config.toml
crop_scale_min = 1
encoder_expansion = 6
text_encoder_layers = 6
text_encoder_norm = "layernorm"
text_encoder_head_dim = 32
final_lr_fraction = 0
Rows from block 3 of the text encoder, named by matrix and row number. Rows with one number belong to one neuron. Each number is 500 + 50 x the weight over the matrix's rms, rounded and kept within 0 to 999. All counts start at 0. Numbers have three digits each.
# fc1: MLP up (text_encoder.blocks.3.mlp.fc1.weight, 1536x384), inputs 0-34
# fc2: MLP down (text_encoder.blocks.3.mlp.fc2.weight, 384x1536, transposed), outputs 0-34
fc1.1145:474394636500500500500500500500500500571474653315500500500574500500500500308500500500500500530500500517497
fc2.1145:500526500362500500500500612572500500500500570410500632495400541557343508500500402525500603500500613500448
fc1.1146:500500543500500501500398507500500500500500500500500500500500500500500500500500500500500500468500500359500
fc2.1146:500500500500664500500446500564500500500500406500500500500500542386511500500408500451500500500500500414500
fc1.1147:500391500500500484467500500500479500500500500500500500460500485428500500500500500500500500500467541500500
fc2.1147:500500500500500500500511521576466500500500500510500500462531540500500500500500500500500500500500500500500
fc1.1148:500500500500500500395500500500469500494553500500518500472509494500500526473500490500500500500500500500500
fc2.1148:483415500475500500426500500500569500456500500496500500500548583500500500500500500500500500500412500500500
fc1.1149:500500500403468500578391500500500500444526557500500401500459500500500500555500500500500606500500361500500
fc2.1149:579500500500500500500500500543590500500521500500309500582500500594500500660500500500500500500500500583411
fc1.1150:500624500500500500500626500595500395437504500500541500500500425500498500499500500500500359369670386500500
fc2.1150:500497500532500500500500500500248670500500500500668500500494500265500406500500624500423500500500500508546
fc1.1151:500500500553511500419635500500500326500500426570341480500441500500521500500500500500539652508500500500500
fc2.1151:500453500500500500500500500500500500500500426500500500487500500500560500548500500500500500500500697500500
fc1.1152:586537500500431500373500500500500522500640500500500369500500443500500500500500500503500500520623500500500
fc2.1152:500464554500500500500500500500500553510500500455500500500500500500500500500425500500500500500500500383499
fc1.1153:500500500500500500452500509513500500500609500468500477500505500500392500500500500546500500499550500525500
fc2.1153:500500498500500500500500500487500627500500500480500564500557500500500553500500500500500500500500456500500
fc1.1154:500500499500541500421500500500449500517500499431611500500500500500375500500500500487503500500500500500477
fc2.1154:500500500500500481500500541500500671500500500576500589500500640500500500500500527489500500500500500500500
fc1.1155:500433500500500500500500500500500500500500500500418500500500634500341689500500500521617536553500500500344
fc2.1155:569500500500500596539500406483538533313500500587513500500603500566370504500449500500633500500500416500477
fc1.1156:500500500500500500435573500500500500500500500500500459500544556420446500500500500500475500500562500377500
fc2.1156:524445500500500500500500533560467500500500500500500500600610500422500500500500500500500500500500500620500
fc1.1157:500500500508500500500500485500500500500500500500504500347339467500500500500500500500500500500410500500500
fc2.1157:500587500435517500500500500483500500500500500500500500500500565500531475500500500500500445500500545404500
fc1.1158:389500541500500500266668500500500431500560500500500500547508500500500500500405393500528500500500500500500
fc2.1158:500500500500518500500610500500500404475500500500500500556500500500500500500500500565500549556625500500500
fc1.1159:340500500500473602500500500573473500601552500500432500500500500540500500500392500500500466500500500500500
fc2.1159:496513500500500551500415557500500500500352558549500500500500413500500416500500500500500500385500500345500
fc1.1160:500500500500529520500599500438536651384500500650500500500500500500379500500420500460500431500500500594645
fc2.1160:500500538603500500500599500500500323548400500607500500500706500500500500500500500402500500283500358500500
fc1.1161:500500500549500665500500656500500500282500560500500500500680500500500403548506500501542500513500500500475
fc2.1161:497500500533500500500500500535611500455500500500500500486500500500500500500614500500775502500500588500500
fc1.1162:499398500500500500444500507500500500500572500500500500500567471500500500610500482500500500500500500500500
fc2.1162:500500500500500500500500500500551500500500519614500500567500500562500500500500500500500500362500500373500
fc1.1163:340500500670500394500500500403500415496508500500500504500572524500500500500500413500519500494452500500504
fc2.1163:559500500500500500553500500500491460500500500500500500648451500500642500500500500500307344539500500500500
fc1.1164:500500363500531500500455500500500462500500500500524500500500500500514599500500479500500500396476500500500
fc2.1164:386500478462500500500500491500500500548500500500500500500500500584500395500500500500500500580500500500410
fc1.1165:500500500500500500500541500500500500500500500500511500454500500500500500500500500529481500500461500500500
fc2.1165:500500500500500500500500500500500500500500500500567485500500552500500500500500500429500535430500500500500
fc1.1166:500500500500500329500500500500351500500500500484500500495500500500500664500500500500368500443500500549476
fc2.1166:376500500500693500387500500500500398500500500500500500500500370500595500500517500500500500500500500500500
fc1.1167:508500500500500573500488609383500500500500500361500500500500371500500500500579338500500432500500500500407
fc2.1167:500298500500500500576500500500577500500499500500500500500500398499409582500500500500500500500500500500500
fc1.1168:382518500500500565421649500514389500500540500500500500424441500500500586500552523500500500500444500397500
fc2.1168:437498500500483500407500500500500590500500400500489500464500500500435500500500512487636500500461500500500
fc1.1169:500578500500500363500500500412500500500442500500422500500561500545501500500500538500500500500500298431500
fc2.1169:500507500500432612500500500500500500500533459500500500500500324500500500500500517500500478479500583500500
fc1.1170:500500459457593429500500500528500537500500540500500416500500500500500434500465500604613500500500500500491
fc2.1170:483500517500538692410500398500500554443500500500500500500410539504500500500500585500500500433500500500361
fc1.1171:436494500536520500487448500387500500500500500500500500500500500500500500471500500500500500500500500500500
fc2.1171:421341500529398466500500532500550500500500507500400520500411542500500440585500500500500382500500500500500
fc1.1172:500400500500315500500500500500547500500488352552500466396500491529419500500500500433500500500500695500500
fc2.1172:500500500500500500636448500500500500500790500500500500531500603604500500500500500500514500500500500500500
fc1.1173:441500500475500500500541500500654408500500500580500500401372500500425500500500345500500500500500500500511
fc2.1173:521464500500500500500500500500500500500500500500500500500502500500511398500500500490500500500500500500500
fc1.1174:500404500500559426500500500500384500524393500500500500500500500500500500399500500500500500500564500500500
fc2.1174:642532500533500500500500500541554500510500500500500500500442500500500500548495500500500500500500500500500
fc1.1175:502500500500500438500591500500500482500500500500544500566500500360500500500500577500500500500500472500500
fc2.1175:500441500500533500500500500500500500500581500500500500500385680500500562632500500500500500542533500500500
fc1.1176:500500500500525500301674500500500500500500500500500335500500500351500479500456500500500500500500500500500
fc2.1176:500500500500481500500500500500500500510500492500500500500500500443500458539500351500500500570500500265451
fc1.1177:500549500598500500500630500444500500500500489500485500500473500517500500500500500500500500561500500500546
fc2.1177:500500500500553561350500500500500526500500500500500500500511421500500525500500474500500500500500500500500
fc1.1178:500500386476500500500500500500496500500500500555500500500590318416440500500500380500498500500583339500547
fc2.1178:500500500359500458500500500500500615500500500500500500372500500500500441464500500577383500390478500500500
fc1.1179:500641274500500500500500500425500500628500500500603500491487455613500500614500500500500500458500500500500
fc2.1179:500500500500500500500500500500449500500500500500588500500453471500631578500391500393500372500500290605500
fc1.1180:568572500704500500500345500414500500500575500549500500500417593500500500676500500500500500500499373500341
fc2.1180:500452500500500500500474500500500500504500500408500500500456500500500429661500394500500500500500500500500
fc1.1181:500469500500500500459628500500558326500473500500500500500500500500544500500500500500456500500466569607547
fc2.1181:309500500500507551500500427500500297500500500500446500500433410547597465500500500365434500500500500458500
fc1.1182:500500547500500487399500500500500500492500500500500500500500500500500500500500500500500500500500500500589
fc2.1182:500500500500500500425500500500510500500500500500500523422500531500421500500500500500446500500500481500451
fc1.1183:500500500500461572500500500500500513500500500394700437477500421500500500500562500500500500500500500500500
fc2.1183:611620500466428500594500581500500500500500492500513500652500500500500500500500500500500500500500500500500
fc1.1184:500500500500547500500500500500387500500576500500393571500500297500500536515500500454500369500446500561500
fc2.1184:499500500500500394503500500500530500500500500500604500500500597500500500548500500500500500486500500520500
fc1.1185:500500500500379500500500500500490500500498500500559500500500607500500500500497500500500372500500500273500
fc2.1185:500435479546480523500500500500500471500500500312473500500500500500500500500500500500445588500500500288500
fc1.1186:500500500502500631500500500500500500500500500500500500500500500424500500500520500500500476500500500416500
fc2.1186:525559584500500500500500500596403500567500500500500500500398701500500543388500572499613500338438500500500
fc1.1187:500500421500462500684500500500500500500500600471500440500500500500500518408500370500500500500500500500500
fc2.1187:500500500500612563592500500500472500500404448500500500500570410500500500500500500500500612418500500500500
fc1.1188:451500500375500500579500500500500500500500500615500500518338500500500500500500500500500578643483514641500
fc2.1188:500574500500500405506500500500124500500460490605500610500419500500552500500500500500465500500357537500500
fc1.1189:500500500500500500500500500500430500500500500500500496500471454500500489500500422500500500429634500500500
fc2.1189:470468500342500500500500595427539391567500582500500500500500500500498500500500500500550501500460644500385
fc1.1190:496613500459500500500500500500500500500500500500500421500500476440554500648406500405500500412500500500440
fc2.1190:487500500500500500500500500500500611500331496500500491413500500500500500466500301500384500500500500500410
fc1.1191:500500500500500294500500500581500500380500313708500438500357513500500500500500500500500500500539500524559
fc2.1191:500500500500558500500500500500500500500500500500500500500500500500500500511500500500338424500500500500500
fc1.1192:487500459583500428500472500420530500498532638500500519521563500500500500500500500363500500464463580500626
fc2.1192:500382500500653511500500500500500500500500557500545500500419674500501500500500512500500500500500500500500
fc1.1193:500500500354500500500500500466500500500500500499500489500500500562500500551500500575500500525500500685500
fc2.1193:500500500413500502524500500606466500500500500500500445500500500500545483500500500500500500500541519682407
fc1.1194:500500500500549500500500500500500500500500500381500500500521500500500545500500500500523500500500500500500
fc2.1194:473500500500500500500500500500500500478500500500500500500460558500500500500500500500500438417500500500500
fc1.1195:613500500500500500500500500500409618525442438500669328500500504475500336500436645500500510500500608500500
fc2.1195:492500506550504542508500503500475650500500595500500500700500656504500397500500500500383500500500500500500
fc1.1196:500500500664529500500601500500500500357502500436500500500500500500500500500500500386518500500500589500500
fc2.1196:542500500539538500500500596500500500465500500500500500500500405500500446500500500500607557500500500500500
fc1.1197:500500579500500500500500481500500589426500500500500570500500500500500500500673505500500542587500373500476
fc2.1197:500559500500500500500500500500650500500500421500500500416500500465492500500500500500522500500500521500500
fc1.1198:500500500500500500500500500500500500608500500552500385500500472500500397745571500500500500500500500500551
fc2.1198:343507500580500500343602500610500408500482510540500500500500551505500485500500500350500500500500500552500
fc1.1199:500500500398560554485500500500500500500500500377500500500490500500500500500449500500500425500500500415500
fc2.1199:500500500500500500500500500500551500500500500500500500565500500500500419748422516437500500500500500500500
fc1.1200:500436421500270592500557500500500500500500500500422393500500500431500500500499500500426410500500423500500
fc2.1200:500415500500500492500500650418500500500500500500557500500500500500419500500435500285500552500500564601500
fc1.1201:500500500500500500500500500500500500548395500500500500581500500500405500549500500500688500500425500500413
fc2.1201:500500500500500500500500500546500500500500500500500500500500500500443500500500500500507500500500500500476
fc1.1202:500500500500573443500500500500500500500500500500430500500500500500500500500500586500500500500500500500500
fc2.1202:500602500523509500500500605427500500640500399500500473395500500605518553500500500601505524500383500500500
fc1.1203:500619500592361500511501500500500521289500646500500554500500500500500602588500504500500500736717500500500
fc2.1203:500500500500523500500566492500500515500500500500495500500500500500500500453500500500500500500463500500500
fc1.1204:500467500500500500500542500500515500500500500346500500500500561500557587500618500375500421500500500500500
fc2.1204:500552500425500500500565500500500551500500500500500500500402501500590500500500500500510500500500606500500
fc1.1205:500500570500500500500495386500500500466393535500488500500500639500500500500500527500500500500500500531500
fc2.1205:500500507500500500442500500500500608500500398470500500500686500500500500335500500500462500500500500500652
fc1.1206:600500500456500500500500504500500500497500445500597500445500500500409500500500500500500500500432500579559
fc2.1206:653500500500481500472500510459523500500500500500500516500458500500500500500500629613456483500500486500500
fc1.1207:500500555500562458500500500500500500580514500500500500500500500500470500603500500500500446500500500500500
fc2.1207:445500524500500500500499500500437500577500500493500455500500660500500500617500455500500351500500500500431
fc1.1208:500500649410500500500500582500451654514500500500413500500435496452500500500500500465500536500728475536379
fc2.1208:528499500500500543500500500500500500493500500427500500436500500286500500500500352500500500500513500435500
fc1.1209:500500500500500500500500450386500500500501500541500405500500583605500420500500500500500500500500500500500
fc2.1209:500500500500524500500500500500505546500500488500500539500500533500500500500500500476586500500650500500500
fc1.1210:500500500500500360500500500500500500500500526500541442500500500500333500500500626500523500491500500500500
fc2.1210:500500500408500500500500500424503556500500500500500370500500486500287366500500500500500641491377489367549
fc1.1211:639500500569500500500402349474500500500500500622500500500500446386562500500608500423471500500500500500500
fc2.1211:486380500500500500600500500500500500480500682423604309500500500500356530417500500500500500500500500500585
fc1.1212:500500500631500500416500500500500500500599506500500500500500500500500500404500500500519500500500500500500
fc2.1212:500500500391541531470500500500500621500500500500500500500601580500378500500515500500500500447436500500500
fc1.1213:500500500500500566500500500500488500500500507477500513500500605500525500500500500524500500500500500500500
fc2.1213:500627500500500574500572500500620500326500500500523500711500508500500500293500500500500500464500500534500
fc1.1214:500428500500500632502411543500500500500500500513500500500486500506500500500500500394411500500500500500494
fc2.1214:500583536500500500500500500500500500500532500500500458525435462500500500500500500500568500396500500500500
fc1.1215:500537593500500547382501656500242500550500500451494500500622500500388500500586500500636500500349500500500
fc2.1215:500704500415694638500500595530500500371500500500500563500500500500500500523500500500618516500398500509500
fc1.1216:458500500500500500433500519500500500500500529500500497500533500500500500489500500500500500500529500500500
fc2.1216:500500484500500500386500493500500500500427468500500422500500500514500500463500500500500500352500500561500
fc1.1217:606556500518500500407500478655500500415481500500500479500500500500500500413500500500500500500500500584500
fc2.1217:500394500322491500500500500500500717500500399500500500500341500500500484508500523500500572500500347500500
fc1.1218:629650611500500500500500500500432563410500500577551500500500375442500500500508500500500601500500500500645
fc2.1218:500611500500502625500500614500500500500500500460500500500537500500616500500500500500510444429500500500500
fc1.1219:500532308500569538500356500500500500500500558500500500500500337500500500500500500500500500415500500500500
fc2.1219:576543500500500500500500500500500500500500500500500500500500500500500500480500500500500511447500500393500
fc1.1220:500500500500500480500500500500354332500500500467500500500500500581500514500622500500500500500500500530500
fc2.1220:500565393500500500516500500719500521433500500222473475500500500411439500391519500500456500500407530500529