python train.py --train_examples=203450 --tokenizer="word" --encoder_kernel_size=3 --text_encoder_width=384 --text_encoder_head_dim=32 --text_encoder_inner_norm=false --ema_decay=0.999 --magnitude_pruning=0.7 --decay_fraction=0.4 --final_lr_fraction=0
Rows from block 3 of the text encoder, named by matrix and row number. Rows with one number belong to one neuron. Each number is 128 + 24 x the weight over the matrix's rms, rounded and kept within 0 to 255. All counts start at 0. Numbers have three digits each.
# fc1: MLP up (text_encoder.blocks.3.mlp.fc1.weight, 1536x384), inputs 175-209
# fc2: MLP down (text_encoder.blocks.3.mlp.fc2.weight, 384x1536, transposed), outputs 175-209
fc1.475:128128085128128128128029128128128128128128128128136128128115022032128128128082128154107114199128128128128
fc2.475:168128128249093128155115113160128128128135128128128128119128128128128128128230059128197128128128128128128
fc1.476:176066128128128091164128127090128078128175128128146128084128133128128148128205051137128128128128128137093
fc2.476:128146128128128128128128083128150128156128128161183128128128128128128128179128128128128128128171128128108
fc1.477:128128128128128128077111128159128128128075128128128092128086128128128128128108128080158157128137128128128
fc2.477:128128116081128128128193128128128128128075128128128128128098128128128078128128128095128128128128128128098
fc1.478:128073116133128128056128128134128128128096128128128128107128144128095150087128128071128128128128128108128
fc2.478:083124128190128128128128128115128128220128128128144128093128128128139128128128035088143128128115128128128
fc1.479:128097128128177128128081128128128065128128128082220210128048128211128128085128192128128124128128128128128
fc2.479:069168128128128128128134128177128128128128102128128128128094168128128128128148128128128128128128128138128
fc1.480:128128128128097128076128178128079047170128128128128128128128128128128128128054128128128128128128128246128
fc2.480:190128128128128128074139128128128099128128128147128128128128128128128093125128128128128128128128128111128
fc1.481:128128128097128188127095128128128074128128123128128128110128128128128128128149128155156128128085095128229
fc2.481:128128128166128128128128128128128085128090128128128128128128128128128128128128029128128128128136128120128
fc1.482:150128128178128072128128185128128101128128099182128162128128128128128128128128190065161056128185128083113
fc2.482:128128128128128037089128196128173128135128128128147128128128128203094128128117154090128151140138128128128
fc1.483:128128077168128128128088128128099128128144128128128168128128128128128128099128136128128128128128128128128
fc2.483:128084255128128128128059128214128128128128113128128128128128094128148128128177046128128128128181128094128
fc1.484:128128124189128115128128117128128128128095128128128007128128128128117128167128128128128128155128128085128
fc2.484:141128052130128133128128128164128128128199128128062128154128128178128189128130128136128128128128190128143
fc1.485:128128102128128005128128128128128079132128128128128138148128208128128220128122128128128128187109128128154
fc2.485:128128128128123128128130158128128199128128128089128128116093128088128092134128128068128128128137128128160
fc1.486:128111128128117128128123128128128128131102128128128126128136175195128128128128128128128128128099128171156
fc2.486:128207128128075128120173128128128128128113128128128128128128204171128128128128128129128107128128128128128
fc1.487:128128060128128128128128128128149128128128128128166157177128128128128177128143128139122076108128128114128
fc2.487:128128128128079128128145128128080128104128128128058152128128128128128162128128128128128139128128208128128
fc1.488:132132128128128149128128128128128128128128128128128128128128128128128128128128128128128092102128128128128
fc2.488:128128128128128128128090128128128109156128128167128077128128128128128128128128128128073128128128128128052
fc1.489:127128128128128128129050128128128083128202128128128128128128115128128128128128128128128128128128128109128
fc2.489:128128128128128207128128128128128150128128107128128128128172128128128128128206128128111085128128128128116
fc1.490:128116128131128128128117128128128128128128128128128128128128128101128114128128128128176088128146053128128
fc2.490:128149128128128128173128128128128128113128128128128128139132129130128128156128128128128071128128119071128
fc1.491:162128128128128128128128128128128079184170128128128128128128128128128117144128128128128128147129094128128
fc2.491:128114128172128128153116128128128128136128128128128128104128128128128128128090128128128128139128128142107
fc1.492:112128237127133128128128128128088164128128128128153128128128128171187128121128128110128124065128128165128
fc2.492:128133128128074075128128128060128131166074128128143128192128128128097128128128128128128162081126128128128
fc1.493:128128128128128093104128089128192128128128121128109163128176128100128132128128128128128128128128128128128
fc2.493:128128100128128128128128128128128128128105128128128130189124119128128128072128128173128128128128222128149
fc1.494:128128128128128128128128134128128128074128128094128128128143128128152128128128128038128128128131147128128
fc2.494:093148128091128128128128128128112128150128128128128094128128108126128128128166045128139128131128128161128
fc1.495:128128128128128128203128128128128128151128128128128113128173128128128076128128128128128128128128128128128
fc2.495:129181066128200128229128128179128128128128128128128132128128128128128128128107128128128128128145128128128
fc1.496:128128128128050128128102128128128134128128128128128128128128128128128209128128128138159128128128107128128
fc2.496:128100128128128128128113128128128128172128128128124128128128128128128072128128139128100128128128128128128
fc1.497:122090105128128128128114128128128128186128128128128128128128128128087152128128128128171140128128128128164
fc2.497:128128128128128128128128128128128128128140128145128074128042128128128128128128128128128128128128148128138
fc1.498:208070128128128128128128128150113129128128128128128128128128080128147128128128128141128128131128128128132
fc2.498:128128128128126128128128072128128087128107128128085128128128128175128059096217128160128128128128128113128
fc1.499:128128128128185128128128120200181128128128139128128128217128127128128223128128128078128082128128141128137
fc2.499:125128140128128128128128128128128127128128128205128143128128128149128208128128128128128128128131128128128
fc1.500:128064174128128103144074128128128053128142172156128128128128128128128153128128128124128128128128128128128
fc2.500:128128128128119128161100128128128087128128105128193128128128128128128128105128128101128128128128128128128
fc1.501:128068128152128128128128128128128088128139128128128128128128128128128128103128128125091128128128128128128
fc2.501:205128128138106128128133128128128089128128147128128128128128128128094128138128128128082082128119128128128
fc1.502:128128128128051128128158128128128112128128159128128126128201128128128039128128128039160128128147128128128
fc2.502:128166128128128128107121181180128066191128128128129139128128128128128128128049128033036128128121128128121
fc1.503:128025135165146128128167102137116128128128185128128128128128128139128094173154108111128125128128069128128
fc2.503:128128150128100128144148128128128128128138128128128128078128128128128128128128128128129110098173128128128
fc1.504:162128128069147128074128128128128128128128079128070080128128128072128155128128128129125168171128128128128
fc2.504:128128128128128128128128128128128143128184128128128135128128128131128176128128185128128128146128128121052
fc1.505:128128070128128128213059180128128188128182129128105128128138128128128035128128128128070128128128128128128
fc2.505:099128128128128128128128128152128128153128060128128128128128118128128101128128128128080128128128121128128
fc1.506:128128128128128128128073123128128128128161128128128128128128151095128135106128128115128128128128128128103
fc2.506:194101128128128128128076128128128128128128128107128128128128128128128125128128128102128128128125164128128
fc1.507:134079128128128128128158128163128128149128128141128128146128128136128128128128128128128128128128128128128
fc2.507:128128175128128128128128128128128128189128128128144137128075145128138087128128128102128128128128128128067
fc1.508:128120128128128106128094128128128128128128128167128128152113128123134128128128128128128130128128128128128
fc2.508:202128141172128133128106128128128128128128128128128128128092128128128128128096128105107074128128128128128
fc1.509:128128129128128128128087128128128128189147128128128092128128128128128128166128128128100087128128117128166
fc2.509:128128068128128128157128128172128120128095128138067128137128167135128128128128128128000128146128128128128
fc1.510:128041131128128128136128128128161128097128128128128128128128128128116148128181128128128128128128128128128
fc2.510:128128140128128164127128128128128108140128121128128126167128138128128034128128128128128134151128128128128
fc1.511:166128128089128170168128128128128128128128128128128128164128086097128153128128128128128128128128128128128
fc2.511:128128128090101128151150128128128128135096145128198128128128128107128128173128128128218128128124131128104
fc1.512:140128128120109098176128128128128128128180149128128128089161080128128128128147128128128128128089128128128
fc2.512:139128079128117000128128128128151059219128076128117182135128128128096128051097128128128128171128119128013
fc1.513:128128128128128121152086128122128128128128128128128128128128116128128128155128128140128128128128128128110
fc2.513:128128128137128121128082159157128128152128075151096128128128128128128128128128128128128128128159128135128
fc1.514:128128129131128128128128079128128128121128175143128128098128128128127127128128128203128128198128128122128
fc2.514:128128128128128128128128128128128128128128128128128128128151128128128128128172206082192128128128144128128
fc1.515:128128128056165128128128128128128128186160128128057128128128138136128255128123128128181128153139128128128
fc2.515:128128122129128128137128128236061128128128128237128128128128128128128128128133128128126128115128088128128
fc1.516:128174128128128128128128133128149128128128128128128128182128173128128157128064128133128128128189150128128
fc2.516:128091128069113141112118128128157128121128080128128150128189128128128128128128065108128166128128218128128
fc1.517:165128118128086069128133128130128128149188118128128115010128083128128103128128128128151128128080123128128
fc2.517:128128128128128128128128128128128128173128128139181155128128128128128128128128128128128128128098128121128
fc1.518:137128128128128128128128161128073128106122145128128128128128042172128069128128149128128128099128128128134
fc2.518:128128128138128128044074128128128079128128173128128128128151128107128128128128127128128128080128128128128
fc1.519:009128128128065128128128128133128128176128066128128128127128128128128118128160128128180128128234128128128
fc2.519:128105128128128128128175165128128128152128128128162128128081126128128128128128128128128128128128128128128
fc1.520:128128128128128128128128100121128128166128128128199122128128128045128128141128128128160185128083128128128
fc2.520:128186128064128128128128128150144128088158105128128148128128128128128128128128128128128128128128128128128
fc1.521:128128128128126125128128128128128128128128136128128128128088128113128128128128165128128128116128128128128
fc2.521:128128128128128128128128128128128128191147128149128172128128128128165106128127128128128116128128128128128
fc1.522:128086128128128116128115128128128128128146128128128128128128128083128128128135128106128128128128128128173
fc2.522:128128128186128128200128128128128128128128128090128128128128128106128128128124128158128128128148161093128
fc1.523:128128158128128128128128128128063128153128128128109128128128128132128128128128139136128128128128128128128
fc2.523:118128130128128099106177128162128128128125085128128076116128174128128128128131128128128128128128128128178
fc1.524:162131128130128116128153100128128091128128128128128128128194068128128152156128128128051134128128102128128
fc2.524:128128128128128113128128092128128128159128128170128141128128045181128126149197189128128128128128128128128
fc1.525:183128128128128128128137164128128128120128209114099148100056091128128128128128143128128128128128128128128
fc2.525:142128089128128128128128128128128152128128128128128144133128051128128165125128140128128128142128128122128
fc1.526:128128128128128110128128128129114128128128128128128128083128128128128128187128128128128128128128128128128
fc2.526:128128172128128128115128097128128128128128128128005128128128110128087128128128128124128128169047128128128
fc1.527:128128128127128128128076128128131128128128131128128112128128128128200128171128128090128128128128128128128
fc2.527:128128177162128115080143158128128102140128128085128128128116128128128146128128128128128106131128128093128
fc1.528:128018128128128128128170138042105128128128196128089128208128131128053128128128128128128128128218074128128
fc2.528:174152128128128058128128177128128128153128128128128069128128128160141128128128128128128128137128128128072
fc1.529:128096114128128128128128128128128128128128197128128160059128128109121098192128114128101128128175128128128
fc2.529:128128128128128128128128128128128128128187128128128166114128128128128128128128128128128128178128070128128
fc1.530:227153128128128122128128110095116128128127128128182128128128132128128128128128106128131128191128128128112
fc2.530:128128128128128128109128140128208110128128085128125128129128128117099062116128128128128128128128133128110
fc1.531:128128201174128128128128072128128134143128200128128128128128152128128223138128128128128128128103128114128
fc2.531:216128128148128097128128128128140128128128225128128128128128128128050128092069128128128128128128128128109
fc1.532:128128128128101128170090128128153128202128128128128128128128074128128151128128128128128115128128128128128
fc2.532:128107091139128134128128128128128128128073128128173078128032128128123128128117128128088128128128128128128
fc1.533:128112128128128128128115118128175071176137128128128109128128128141128187128156128128128126128128128067128
fc2.533:128128128158128128128139128128128069128098128175128128128128128128128128152101128128087128139128128128128
fc1.534:128128128128128128161128128128128128128146150128128128128184128128128128128128128095128160145170128128128
fc2.534:128128128128149128128128128128128128128128128128128128116128128122128128128128136128128128128128128163128
fc1.535:128128122128128128113128128138128128128128180128128140136128128128128146117128128123128128128128128128128
fc2.535:128128128128128128128128128128128102128120143089128128128128076128128156128128128128128095128128128128128
fc1.536:128128128135128128204128101108128128128128128132115118128128135128128128128128098043128179053106128128128
fc2.536:128128128128102128055128128143128128128128128128128044128128184156134128098128128128128128128128128128128
fc1.537:124128128128136128128138128128128128128086134128128128095128128128128128128128128128137128112128128128128
fc2.537:148128128128128128105128128159128128116128128128147128128128128128128128128100128128128128128128128128128
fc1.538:128104071157128128215128128128082128193128128124066134128175128128128128128105128072128128128128127128128
fc2.538:128128128128175128128128255128128210128128128128128128128108185128128128128128128128128128128128128164087
fc1.539:128204076128128128140115128128150151128128077217128128128128049128068132128128128128168128128081114128071
fc2.539:128136128128084128128128128128128189128128128182128128127128081128128128087128128128128128128128128128128
fc1.540:128128128105137128159128128128128128128128128128128128128128128128128205128128133128128128128128128099128
fc2.540:128128128128128128121128128128146128128128128128143128000077128128068128102167128080128147196128095128147
fc1.541:066128128194128128128128124128128213117186128128128128069222128128128128128105128135128092128167128128174
fc2.541:128198128135128141128128128098138128203128128063128132140200128102128186128128128128128104128128128128128
fc1.542:128128128128128128128128142128128070128177128128128195128115128128128128128128128128128149128128128128128
fc2.542:128137128128128128128076128128187148128128128164128138194202128128101128087128128128030128128128128158128
fc1.543:128128128128128128128071128128119128119128114128115128128066128128128128128165128099128128128128128128102
fc2.543:131128076128128128080113128128128128128128128128128128128078077128154128070128128174128071128128128063128
fc1.544:062128128068164109128063100128128128148128128128128128128128149128144128128169128086128139128148122128128
fc2.544:128128103158128128128128094128128128128128128094128128128128128128147128128128128131192128049130102128128
fc1.545:128095128128128128128197128128188128128092128128128191128128128139128128128087128128128128128128128128128
fc2.545:168128128085128128074156128128128067103128128128128076114099132141071128128128128128128128014128128128232
fc1.546:128128128093113128128050128128128128079128128128128128128128128127090128128128128194128128128114128128128
fc2.546:128128128050082128172128164128128128128128147128128128128181128128128179128128128128104128128128139128128
fc1.547:128128086149128128124077128128128128128128128128075128128139102128128128128128128219128128127128128128128
fc2.547:128221128128128128128068128128132128128066128128128076128128138128128128162128128128128128128143155131128
fc1.548:128089128128128128050128183128171128071128133128251121255071104128128128128128110120128128128128052058128
fc2.548:128128128141178078128128128128128128128128174128128226153125132128128128136128128128128128102128128046133
fc1.549:128103128182070128104199145128164128128128206128128128128128128128092123128128128128128128128128128128128
fc2.549:128128128128128128147128128128128128128049128117128176128128128128128128128090128128128128128128224135128
fc1.550:128128128128176128128120128128128069128157128128128128128128128091128128131128128143129059128128128128128
fc2.550:150128128128129128128128181128128064148128202128117093086128128128128128128128128120127118128128128128156